Weights of a small image classifier.
Model: 1.35M parameters, arch vit, norm layernorm, activation gelu, patch size [2, 2], layers 8, width 128.
Training: adamw at rate 0.0024, 21000 steps, held-out accuracy 79%.
Data: 72500 training examples, 37.1 epochs.
Rows from block 5 of a small image classifier, named by matrix and row number. Rows with one number belong to one neuron. Each number is 128 + 24 x the weight over its row's rms, rounded and kept within 0 to 255. All counts start at 0. Numbers have three digits each. After the name is the row's rms in percent of the matrix's.
Before each neuron's rows are labels from the 100 images, of 14976, where the neuron reaches its highest value: "responds to" is what is common among them; "colour at peak" is the nearest of a few named colours to the mean colour under the peak. Only what is clearly more common there than usual is listed. The data: Sentinel-2 satellite tiles (TerraMesh). In brackets: how many of the 100.
# fc1: MLP up (model.blocks.5.mlp.fc1.weight, 512x128), inputs 0-127
# fc2: MLP down (model.blocks.5.mlp.fc2.weight, 128x512, transposed), outputs 0-127

responds to: main land cover: rangeland (57)
colour at peak: orange (41)
fc1.192 097:143154128126158109146115092127114114117116122109088169165137040109113123115107102110160161135143121110134132176124117165123166126118132138106131147121112118124071082135178145121133084136143130133091143171154151102080179117133117091108122129161106165123119153136086163138128133142145108088125143158115148109148148151090128133113168142122145148143126127135084135112130114100107142138110
fc2.192 095:126098116123054147128130152154129126128138143157128082121120148122100133111160130132124053106121119144118171115170071090171144112108142127119147113105158116154149129155133134109119145136106174126134109109150164141150082123133092118119095111100123164187104154136152089095149126130117145140123145100100145186107117134123092155087144097120142144131135136141129139129147145149134101113157

responds to: main land cover: rangeland (48)
colour at peak: orange (28)
fc1.226 112:135082129126117103115167106141113126146104112082098157149105111114125139117184093105150156155109130143124141142136139104140128174128142136120135093127080077140128116136143155128124134086157138150141133099133135126092131177153061111100110114175086160130108147116063136145132130130172107088118100145142119140131114157117143158118116152112125087146104138134096146171142140147142154152144
fc2.226 142:113106100131079132172117139118124106136130095148146086100107113129149123190139092126124169146113152149109081104142177120126098112140135160133141124159128114079116141102110119182169102078126145103177127107111125144137126096127163122150182137133127122128110136137129105108144132156112070122138155140136123133128106150180166105148071115137161138126146134119146135098112121095115110129124

responds to: water (75); main land cover: water (55); clouds (42); main land cover: clouds (26)
colour at peak: black (47); green (26)
fc1.255 106:139097152129118153095118135147098106112106108098158126130109138085063154098138141146159100102123132133131151136079137107158152139123181167103152181146135109125122108115115160116129136126116107089116103133151121133118125142126159118141139187101123099157090146199116134147129130148116156125101093128096135114136132145104106110076131124116129137141146146155140095150185114165145122154163
fc2.255 122:159081122140127124102142149135106159179142112152109164155114136119169127095125138106122192121115114116120148147148162135142092151071136096149110145153132109124126114145108146092130157158077126189140155117119100130124132077143091100114109125163154137108136135118136142077134110144169122137130091092112123107132136115105117163103099117126133159125126133120062155151129126130158092133145

responds to: water (86); main land cover: water (63)
colour at peak: black (65)
fc1.63 097:102102150126123089124165109136118164151128153111143108128079079174087153105161119130131142185112104068112167169125148104174138127104161131160131175130071122119109123109128140130119137150137152115128087128115119143123116125144091146146108129141111148132088102144152146148157169150139083120107099147113116112130113124159097137098143122106131118134119095164139124087152121147147123129173
fc2.63 090:124121106131131106104145095139137081109157148087139153137098108141189161145127146101135134149153155132108072106148094155117135114165132103146127103096115103134187139143127151116121129082178129115182120090108080122118115155144136090128103134181108117136135150141148178151134159100185110115142104106130139111113118118112168130134120160122102150123142154120135154114118115151148119106149

responds to: main land cover: rangeland (48)
colour at peak: black (44)
fc1.155 096:131110137122169097146151105163130179151112101134109115116135099127127179119154101166128100166123146103122156116125135121156150125108145138167167166092054104137109114140116123107105125125093160104126148124122147160112114120124136115136142115176109144161118118156133099140155121146159140137067083163102145113159100122155116148123137098140189096127093105143112123121135098154112128132160
fc2.155 089:143104126145117121128160138142126108129145111135143137144075100121198103128167104098099157163114121128098077121130142113116151132116146150103116095154143119170146134130134147145092125100129116081177143086130068162117148155046144160111156138146121127133128133116110165169135151116168100101132118124153133153160114129112170133112103120142136119114142148146169123162118103125143136122142

responds to: crops (95); built area (84); main land cover: crops (70)
colour at peak: brown (75)
fc1.257 101:130151121122066057138132156148101128164152125113176147128120131154107147097158139116164161155120135105101150111150160117135113110047158148157109133101081114115118149128146135090101133137113139151104111131121134148122146128177139126109116123115099129114092098139092110155163136107181100121081115166123103173125104134122146138121140107115166115165105109138118115124151128149132134146121
fc2.257 108:137136155148174130120113144141157167125112142142054119147126147109067109116112135148119096129125124080124183172150122116139116152116180134146149114106152130086090135084123147142128109142185120153103120154142167135142115105161144143089143102126146131143120127114130168101123110137124140118084143144158133147121160130180086116135105120132137114158073122117149138121157109108110123103103

responds to: crops (95); main land cover: crops (89); built area (66)
colour at peak: grey (64)
fc1.205 088:127149166103161085097143149128090147110093153115085144138115127132116178112145128139155118103101157101145126130146137144111104132104131139113115104103117120164102122122140144109084115137121118102134105137117144099085111139128154112088153118107097095081154128134099147164106138116141149131108066133124137129143126188080162124101184123110102118133126102134111128166133130193101173147138
fc2.205 093:124153062088101139145129112085132106124170128124152177134196148077118152143143136087137150135138130116132159092108113163145189123156141121145113131153119122204130115137135135120164148165154136140172113129130099109134105116125157168119150126128111088130121113125119148127115110132134124134155134145151105142126118148113159109119059096121121107139136121112186110136148126114101138136127

responds to: snow or ice (98); main land cover: snow or ice (89)
colour at peak: white (58); pink (30)
fc1.224 095:117134145082130152086134132140062127168102139101159123115102115122078134078132097108122115110130155117151137133128151152148105124128134140092167150107116106149093134143129151098139116110156098090120086155117157145089090166115107104093083138119100138146131152139123096146119131135129120123163106168129119117129105181119100107082150128102122113153124131174134111143155110159113140171165
fc2.224 089:160165141120083126108162140143120113125107103087124147132089129156115128135141129119135113160117137119158067155123183134111138169177112156125117120106099125189120108125125123050129144123147131116099089122137119142142114172143097094129121117087137124143146153122141141143122152138112118123105107113098145132131120098119130111125199175134121159131139129118175111187142113138136168137114

responds to: crops (86); built area (79); main land cover: crops (63)
colour at peak: brown (76)
fc1.377 101:135110119079102120131112103136110119113108189142070159144109100088113129101144127125150128116128116112112134144179120126116142129155143145085156088116108078148109112116165125122121128074055111113076142140120167104081130146136125095117150132104107147114129152129094133120123142085132147109107119130134126160150124147105130157110188150128122151123142143142122184162142113117149154139124
fc2.377 111:126092157123092119134137124133110096144171163108151111093115161121100141129167138103123101129112120117104175104150096095143161164096167119147153108104182134136111128136122142103196126130079121145132114058160141126170104189134136141126105127139126128115126131140132084166139105119146107130146095120125127150127126126133148136118101114133155151119064129120124127150123132164174157121146

responds to: water (79); main land cover: water (61)
colour at peak: grey (76)
fc1.314 106:101107157133135136098114101141099142134139149143128097132149135135079147097106126110127085159102136106136154149085157118167104132109135140122167137123122089102118093103095180126096149123105116162122117165143133137143148127128101138155127173134117113094108139175143132110124153140110166140114095131117113098134129138155092103071147119108143132129122141186164155118179109165112084156169
fc2.314 105:162159061137124150113115125109090123136142131091148146146122084135159087137131101149086167111151121174159100095067095141116130122146106129129156143146099132132165150131120121088157165126141132166131151087143141099154128144095111178134081125140121090148120124113097114165124149120124112132114106083147149158128144148129131152126168115116126107135102126134091135141149111136130185140121

responds to: built area (65)
colour at peak: brown (78)
fc1.0 101:139093147092189093074142102117118169121114169110135161122129117165096141118156078138124094124114124117109145149153110130123149184099149119107111132121110058120123108134155131139135126130145133099113131121157119103124096170137112137118090137161099152136111126139091117142077150112137096125112126136107137080118130142120134132109157129122105076119089130137079168136137117175149151126114
fc2.0 092:138120129178132113165107159157144143114135144148104145110092099113128133125137150195122155154108109142129139160140145149118105124147125109142096135135096151092107102146133180153149100172088138085137128148157103166095158111162086174115101099128129170140124090118116128095136077131129118137135142123138119138117107125115055115110119153164128109124099112147140141096121137077131144146130

responds to: bare ground (60); snow or ice (57); main land cover: snow or ice (36)
colour at peak: brown (64)
fc1.494 103:125115133126126105090158123160128131165106126136087144134107101122126157120048098154115168155120108084135153090133156165177143120135138148160172134150073129125088138162123128140118150119088096125118136158145170166138138111132111098132103127094112114146114145153128161140139141142160088117137087169107113099158075128140125133121114132121132135129150127154133110113155145155143126139182
fc2.494 090:121163098133100118115138095133086108084095168125094091122142109129149112172147142120113148136138077084139128095123128148117142129179126149087148125125150130183115158148160121115158148089093147121177120106127157125134155136081141170121087126171097127141132140125081141184162127156164135126158118143147137166128146132134105156118156129133101155124137119144137120146102139146144109102143

responds to: main land cover: trees (62)
colour at peak: black (44)
fc1.303 096:115118157091174134151124160124095161124128125106152131131117096156114112111117109145135135104117152176121132176128123074147119123126125154113126152114116176099097122150116130123134092145170111096093108152120125132076136133158108129102125132075099165160130108134094117103143093112134119125128164160127127070137124167106101112107120131111174142132087114155111149114143062103110108144159
fc2.303 103:083147142134142125105133106115118140084114145126130133150128130133126094163159115131118112096122110077126096117089100124096175135144106145098126119128124098221112131150126150149147097075124139113156107112121157134097140158103156155146120123138110129169140101135122145192114125124112131128124160138169112183147137123120105137136130158133079112138148122132173111159133109133189136120114

responds to: main land cover: rangeland (41)
colour at peak: brown (65)
fc1.343 087:142165146138146111150114131130109127125141091100103165176117075117116167109146081131140132126120133116131125162116127166111117118091131156146139149112140117129097107120176163095122086108130151121095125142134146093095175130111108078104112135136127174114149159131080121133153141141143119094090149176114120093141141149053134150119184151125139110147135102120086110131127119110133148133119
fc2.343 080:133105117133084129115149121130123141141119140140133076121124166157151137134162129123152091118101128155089115094137054113131122140155145127119126100140142107153144132134138125124110135103086105130145146079132162126152114146101077163123075120148115140196136124127149107149138139131133130119124151050123123203124139139139122164116089083123155140142117131121144112129125141146161113114174

responds to: trees (95); water (68); main land cover: trees (61); clouds (44)
colour at peak: black (56)
fc1.284 111:091124138121140137123121147128123125106133110112132130124103085125087129120119169154193105134096162134117160142071150132137099149111143169136113185142141140145113120112105205126123094129114156062134115137143121114139119119117167133155129208146132086120102118158131120118156105128107166117100142141141146118111138122111109127097138121120108128119083163148140127127186140137103135139150
fc2.284 109:134157139155095155141128145119135126103091169131099158107125174147081119124134146133152115139134113095155114116157137098142154093172125134151142107122127156110073125119114131111176139138146133094153106143144136122097112113164104164132109133087105147146124139124116090066148109127138146154149113152110142204146132124097079098119178128136125158119097136132153122122142123107183102117150

responds to: snow or ice (82); main land cover: snow or ice (59)
colour at peak: grey (56)
fc1.480 098:100154154126147125130132152132109134147134162120116101111135116132081088091082107115139107142118130112119136179127136117137115118114127150121114122139134120118119090127083172139119143154122049098115142183142133117142160158130104103160114186114126156108154128131154134114099141100105109095159139127131127089141135138154138110095128125110150132111142121185164180114189100114139136133179
fc2.480 081:098143097134075130129121109144138102095158103136163145144186108140150123128128126087122102150136107113114139051120113141136173094146119144115126122096126152174115141108155145140079114136114111166139134143122179134169122118138126180125108139145132122107154105105130127132126105113114100163106128093138130157136109115120137097137083114141104135121116140123219139138142156110145114171143

responds to: main land cover: trees (69)
colour at peak: black (83)
fc1.427 087:093088153145096130139116131133125120159118101141153136133077097106107119101174118169137128152071124130126170154130153115162126105128153145151118181126123141125113111152120187198144144140097127125133117143125146115131105125150077113159101180146130143116098134182153116111157136134115083149179097148108137115134143112132105106091129108111144119140134126146145131116176115102128105134150
fc2.427 076:153141172118124137134114152124123153183115150166097126114087186123066131120125139120133127113131128196107084151168123144130103129146155111133122122202120162119148124143113119150081137145126122128139120137119085119166126100074129137138084139073104133146113084138114099114114125111144108161165139095125106125115133131138089131107108090128133149125104135143148120124104127114101140164129

responds to: bare ground (76); main land cover: bare ground (43)
colour at peak: grey (66)
fc1.244 089:139140113116116108114144133135082156113104088143121121120129144089121164115143096088109126146093159145101135139142158131136128153114142141100170135131099081109097108149123131142139154057148107142132135114116114117103123113130144083102139118167086116126120167155113103116149145137154133146109100121131075145121074215116154143119105095136125123125124108147134123147136105161130102175175
fc2.244 085:152179169121126107124150145091122100128147085138100187163144125134141129157113143136141147119121140140145086165118124120130145181118126131114118128132125131137137150103137167102067111149123124131069143139115139172119130083093097110139158148157147144142134132133110127127104125143129147119137151100132115117159121112064164088094162110120107117135150115105111154128163142103089117156062

responds to: crops (96); main land cover: crops (89); built area (71)
colour at peak: brown (78)
fc1.4 096:117150148126142099118164130139103110083093178103146137160140137137115114112146082128101125142122173116127135145156116139136130109107135159115121113097127152127127112125095126160093089116141131119150046131125150107119086160138164094109136134114115150047166123145095089145111150127133146151117097117124144098138130161075128094101164131107122111129108122140116141164140114178120146139152
fc2.4 098:136146056131100147131127151112136138115144148104167177124181159118118166147162164073102145134147118106138129054084092136165169136125122113139136134147103140159099120097135096065132131163126125109139086112129130099133108163120107134133139141108140132132105112128101127139137136170146125122121111126123168171137134131097126079115095127103148114132114127123153114138162125148122154128164

responds to: trees (90); built area (70); water (67); clouds (45)
colour at peak: grey (65)
fc1.501 098:083112130112146129139168135165101127155143122074149135103119115106103135073118151118179135127113099118106150118104114130140096127132158201155133134087111157120133147118114146082139118107105103111096107114095123144128128202136142097131154148091107103115150133139114119131150112099141120125086142145136146154151126147102136093087136145076148140146113136164162126129167139110127120137172
fc2.501 091:105128131125095118098150091120094103148129124148171072136124116121108144128148112113102195155118157128119152153158180121099092152138152130132136137159137075058070136157153125146165145071144136126124090107110089132095137113160146120118138117193113128114132110157139107118124119141115106140143112106146106112157139119154112139137109103139124155125135160122110134119133118168094111119114

responds to: trees (88); clouds (64); main land cover: clouds (34)
colour at peak: black (43)
fc1.102 099:090088163120172092119145143124103167118138107127168136127124135123103148103123137092138119124073136114089151105166124090136140139115138170130099133142143126112119141163104213185121136140079113132105113127126117101131102163166163120139118174145123109141137141139123111170138126138116094174139129138136140101132117152101149133102090087079134085120134155150130146109156122142131135133142
fc2.102 107:164136130126126131127151136142107168124084121126121142112103114112165122208118115163124189080161124135123126108127142110131148114156109121131135128157124142139115136107127113139142128094120124060174126138117143109111122074049115161129121140098112116153135146137128121127162155134154135146107158139126135200160099126109150112131098122104138113141193138142129120118129132102129109117170

responds to: built area (86); crops (78); main land cover: built area (35)
colour at peak: brown (62)
fc1.160 081:075174134142082065161104117111123113108096118135162117144129153121099175122171126139144126173057095103107178137136161108138090143101121129125104123104102114140129111157108175101141095116129134134106096125139113109128097141156126136156133140141112141091116123136131124150160135128112134148071143148144142127128122125166175140120173129097125102134112090138133144105159110105144106132134
fc2.160 086:156107159125131122138131141113128115185131084138140160117172112122121133128132144122132089137124121096115118091104093129132115081144124124113129124110135127073068111101128125192161113131109119105122082204112070128125109113186119097162199125096147131133126123107104154103111132122120137115149137137117146143105115132139119076153108127122144142131160161140134125127132129098129097132111

responds to: built area (95); crops (73); main land cover: built area (66)
colour at peak: grey (64)
fc1.65 077:078124133117114066148131080137117102116124123134144093142156170109106146111148128109124101184110125059092150178147112117118122121115130133115143084060111122112082125127120135134130128101127136167106125109128128124100137149187149095143148143180117157098148149128128104137133134128106138104121141120147157117126099141156147154111119117089145112139128136159185149124145119124126177143139
fc2.65 075:126094158158137125099149131132115185205061067141109146153150119135178130134103139151128179121134116132140134131124158126123101140135129133133126144166109132129122104115132135161074140075150122113079165128156080127048126135098083137118110127135141146158128112133134130112108119158129129130131108085126144126110130139096140119139165137122149116137146125125095129134118124136165128137157

responds to: bare ground (49)
colour at peak: grey (69)
fc1.96 107:146150178119112135117125115120079121116148094086121147096092102108117102096174127162153170107096127137094140125146129104101106124145129116090137128086123141097102121121149120090154127122126139126132082098134107108112105163128108095098166131124096148114141127128054096131124158125134130137129139120111119134117104183098112140103182161115134092123125111120097098145138148134165176165127
fc2.96 121:126137191149142110166138121146119082097083085120147091097128131115129112105174120189137118145091120143146121172101151115105087132137116103141140118152140102097182122157119145147170134143136131099167124101156109140120134107159144147135106109200127140148136141121128140125105134178130137132132112135150093105111136138137090150110092076133084143140111121106125127132119119145102104123101

responds to: built area (76); crops (76); main land cover: crops (45)
colour at peak: brown (71)
fc1.178 082:126164151103119090155108112120119162119122081115096186151143118142116144111105107121112135123123114080154133145152119156107126129101132152136163090082108097138102144134182118129145087115117132146118101163118118097084153147142122088106144124131107177084165126129071115134089169132151091130079144171129121130131144149087158093111153131109111142140143112139103126140137131112146139128101
fc2.178 067:106099172126060129088120131146127133139118122144122137152136172103146138113162116127140148110139149152114163116155135115092135164153122139157131100149112141154159115106130137136151145107087109131124154059097133137141148144131093119141118121147131140183128136170124139183099145112150119167147115098158132156114123120086165148117125051107081111123108144123118153145144151160155106130117

responds to: built area (81); crops (78); main land cover: crops (47)
colour at peak: brown (64)
fc1.68 114:152109170108154119109124145133111124109150115106115161145093093110102153111136115122174145131105182127121133163148123145123112201070143141113161180114120113115079124114200157157116128128115122131095081121141157098086120121161131098115107136142119170120101112149105111139141101140132129135092140136113120140149131136096130131119101111139136117155083072132097146128140099140122122143108
fc2.68 098:146121070145053127151173150116151051090089168112145123113141171133110150123116121076116161179145130106107108111137127147138137122140112091144141114162120161136097170118131123083104097150121131135133122112086171143140133094122117137128156108149090135122137136112125132112163152104127125133134132150150139148143107111114098113144151103141136116111095119148144141133125118078148081114126

responds to: built area (82); crops (79); main land cover: crops (42)
colour at peak: brown (69)
fc1.370 089:108169160145141067127108127120124114139095089164131119145151149124121090126123140138120098140082134106132175175160154113138116142092120135147101130124122136141126065149089184107153119135130100123106136130153110087156128119111137103139115149136129144106130170167115109093139112109124134167123133151123118064125120134134191156108137136115099097114109131141125192127147122095131127124167
fc2.370 101:099136115113089118153152137105139153177150129099162127139145119134106148154113129074168096133148163126147110117093135130142101086132118149123142131094127130094068140124119120124167128113127132125129064177069153121149134176165097103129117145085117135093146124126131144116134104118139089086128139155120130189143130128160145093156106156122171107112134147127148106106125117136137099142141

responds to: water (77); main land cover: water (43)
colour at peak: grey (69)
fc1.399 103:075108127110149133105144102126103164125104134135118116157119106160084171113132115094160100146103162112130163135088153113153116133135141138091119146126121101139111104154104158110139106131115118129141098155151139126119147144151093126146134176130112122086124132179144149150129118139109159125125097116122123102095134139146123089081148133088132134117115179180150179105184111176099101152145
fc2.399 105:152135108148157158124117133119126124138119098087171164148130125111159126127136095148154124097134095158121082150054089146129142102162112146147134110113088115136183131122109126106126156148097129191132184113120128097162138140081117130153083123159130104131130130108112158157158111114132116123117131086139124130138140134097116162147146081125125118135087142143082120140159102123138158157111

responds to: main land cover: rangeland (44)
colour at peak: pink (40)
fc1.198 091:131119159112099113148100170131075118127133146137138121134116119153122140115119145137147155104095150166107131182130117075140073138136128134118117164129121169100111118117119132128140092121154110116105116136139092140100158141153125129089125121077097157158127128135083149097152106136149140131146157122114112091146113216113089114117126116112147130162104122143114152087136079098140096166145
fc2.198 096:112141160133132129096137077113120160100106151146117129139130133111102085159125109143098120088109104092125101115085111126108176147131129152093137130086117099228120147150151145117140158098130151079162113109144147144107138139089159119129113120141103134174137105122128171172130114116103138119128140165138125180129148135102113148118124145123096109132160126125176113164118130146136130141129

responds to: crops (67); water (66); built area (65); main land cover: crops (41)
colour at peak: brown (77)
fc1.491 100:097107124087112147113125137137128155163128102088143154103128101118122142106112153159136154141125155143128146085098132136162181110136147179155106118068100125124132150138108116130156071125124149133139129108109149133131104150140138082136114145139103120170144116136100136121159152073142128130113111138131118163165150125146124085084113095101131138127119110180159151157174148140104181134162
fc2.491 091:160142137119057147113147098113105075120176128143159121115116080129138124166103139126129177152182165107120125136113118145082168157120091156098136119104110093118124141114142084164145110108157135080135126115160103164121151122099140146127132129190109141103149131163126151119102102131125112112164152087134096143117123128139148125158133134109118108122145133151100138142105128124127160165119

responds to: main land cover: trees (45); clouds (37)
colour at peak: grey (65)
fc1.103 098:090107142121157132154152137149086133158148151077145140098118127126107109067144146110167151126132104134106146135124109134140079133139150171144115127072105162106120137131133144092161128097078128104091111118107135127127107199140117102103134124097089113091140151131096125137142126092167109109099130138137132155141111171090123099101147146075154144136119131148133144134150132103123133143165
fc2.103 084:097132130119074146081134109113115104148141120136173071128097133151105128107138116117096173136119131132103146146162186114105111164118164110109119136153148074084078141139153118116196148055125151104149118109125104134102137114154162130130095116181136122133134131141109107136122116140121100130130103147171102159153137127162119127127110126156129147118126137121133121141119142166115093131113

responds to: snow or ice (64); main land cover: snow or ice (45)
colour at peak: grey (65)
fc1.281 086:097112143146140143117122137143078111167111116115102131111088120140087146089162132130181124149073136134102153137142136128147109162121163136140119164132120094128115113159148181114138087113077098099119114115150163130144133175149107075111105147141108147145124141140106115148145115148133091136156065151125123111128107182121088131103125117081127085164122142139137138120152121149129117151138
fc2.281 068:107138168146125151127112128161100159102112118156109089147145140145074130095148121130136129145116175129142177132096118087158049174096153172142139102125131122095113129133142141152146130122127126123143074150132129120143151183167133108109167129115140134123137126129100124153118156106139130115141112097142109084132115120168069066119101145133109125160110116120139156122154115138119102119132

responds to: crops (82); built area (65); main land cover: crops (65)
colour at peak: brown (78)
fc1.139 095:123138119080131125108181115143111114117103140128075141136103101118109127108164101122157130140117137089124140147176144118126125101129141144073140077118098121148102104109143131136106111111059111114103101140115186109072125141129106087130140138109104152080143144129139114127116149087125113113119091152130136145151125147113133147095185170130105115118140122151123144163150117169133176141140
fc2.139 097:115121142117062134132124103121095092125158127142143130093120146116126147124175146076121117101095133116109143126162104116128196178123167119130152144139150115180121134142136141108182147100081116118134104062182117123134106158127147124121110111156122145154130138147119081145126104132112132134159108100127110172128124124104162139106136102113111160145119132105109149141130152126190118137139

responds to: trees (89); clouds (63)
colour at peak: black (64)
fc1.95 100:093099144090158136137169153157116159123125118099153119114124114100100168095145135162159141152095099129112161137087147108158114126140135164126104144091092140097128136133103119092166121115110137124110128117118116148125111182165154123141148146108098120126140122143114150123167123109137140121048139149118130164129121131137124103083127116087097148134077104168140131135168122120142097141187
fc2.95 090:122161128155090143133137089130098142123166126129163090114120107116122109117107155122148132140134172125120139129080137120118074129110138128093146127123111141056119126132150095166185116109166113115129115085153106105118120139156118135118174152185150139071155146128145105095101103153145093137159110074143120130171140121150135112134090135134126137126119132140134149130143139136131074133172

responds to: trees (92); built area (70); crops (64); main land cover: trees (51)
colour at peak: black (46)
fc1.208 093:075109163115114123139132134137134134120131114136149150110109107119115111111131154129183082129077124110131166123121166115147103123103147149183127179135139133130107098168091192140153122127084137107143139157135124108140130127169121114160101205136132114103086119185124099103152120108108133150157110181133139126139142119117117117103112092117154132116126162145131141127172119131117106120153
fc2.208 073:109161135135108144157137182094143127148112123164096129123100200099074108138139125132152139105139114154128065163160159132134123137138139116120161127138110123154104120136113138096109135153112109140122144131149166132146118111036118148119101123067107147175122114128101097096154128117125089148111153132138146146127127115110090147123139116136129143125096131160146122130113144092134181141130

responds to: main land cover: trees (40)
colour at peak: grey (72)
fc1.220 098:122175129127140138131148164153094136135122154072164149099111119131113138086147148118144127112133117124128143130101094165132111122108145173154116121112105143140102150143108122097116118111107113126091116153103167158106133202100121100109136132093100098105151161124090134159122103092154127093079121121151148137169094152095142095097145139107139124151108150164135118119155146115157168148172
fc2.220 103:137163152153058131108142105131108110158160085152101132117117060144128129124106100144133164139117138165124160159124151121099108146163115103142128146157113114087100133132118131189132150059131140112116156123117097125109153105131096117126093110175115125151115102138130150071116126134143113112154123101133092156137143137131105113141090111141132125144156135134053130121124142120114099123116

responds to: trees (96); crops (85); built area (72); main land cover: crops (66)
colour at peak: brown (62)
fc1.187 101:115133178122094128105130115138118127136098142075147151106113128145088083105092128142176139092135112098145138103097118155126118160143156165091159146115141129118134137115146140084160107137165106124109100123149195113125115163124089098148146185129132102135134122157097153158073119126109150100128132146114149162136130131100114113114179106116111165114087111127118126162149151142101121137130
fc2.187 097:085190086162164127147115151146141110109131166131099108154127118137147147156138132140132147118125129112136100125122193113125139075121158128145114124146150134149098119146126129132091090129088122123170133166090123119136134127061167194124180113123134162075127139132138071147156122129138109123102174170144116097140119109110144148106150138117120140154140112129143116129115118112111128111129

responds to: main land cover: crops (43)
colour at peak: black (38)
fc1.7 106:121118170114103106124081110110132121144112122156098176134117123104111097119080130115146169115116118133157146168171148115131116135097132146113158149139127113115082124135130133161166130095132111141109126184133136100119078113168114082157129167136124181110149153189125098116101111134106120150175111133107131072137154115131144101121148117141103154124149157139112162099163109118142116128107
fc2.7 124:123167168126126130116131099140124127062147136103144134118123117139124126167098133107113105079133128136109073115072113122084094158190107125094145141136139119103141116119117140141147105097129127097128124134130144127137137138124149166130175155087134125144142142125119179150081160148113158116105136118107147160093128136147143097148080165101066117142148116114151127119131140149124109140074

responds to: main land cover: trees (61)
colour at peak: black (73)
fc1.223 097:088086133135156119140182139146121164136138117140133106169103114139102125107144080129133118169123150109128169177105111105168147129107168155146138169107109110113120112135106165133113127153151109129130123144141107141131138125176080123159124183156124170122106132174156132112109120130126126145109124114104148114158142119153103109099125112106148125160118127189162149093181102129125089144154
fc2.223 076:140096130127125148130160156155142142154115178141081128122093117135194119132156093156132120111135094177109094092158109147131117113137138133139141117117100141118218109115134138118084143124106135141137149054110094119163135119082114120144100123101077127155101132131143101130125137097163108143117129097106117143124137131098125150127139122118136143125092143139177157139106117134127143152162

responds to: main land cover: trees (48); clouds (41)
colour at peak: black (42)
fc1.240 089:102071165121175125104143133135117144151153145142148139096073116142103149096085103165169131112103091153089158127142137123159131111102162141146116176142140150109137144133121127172119136149075125131105160131163120131157105130132096119135118156092119133097086155162125106090114154107124098137139125147121120117129117146128097113104096071094123110127118156153149169158145130148102114136162
fc2.240 100:115116116143153120170111179146124089133164055105129126145136143134179159138141129117119115111133145110131085131127120138100140130143129143129125142078137119149117109138109126103175114136161122183111164116111125151049148190145114104115155123140144150138122108116131092145125133132093125096130153159140160132137116132090162174121131119149151131104139122129113142151121144104176181153143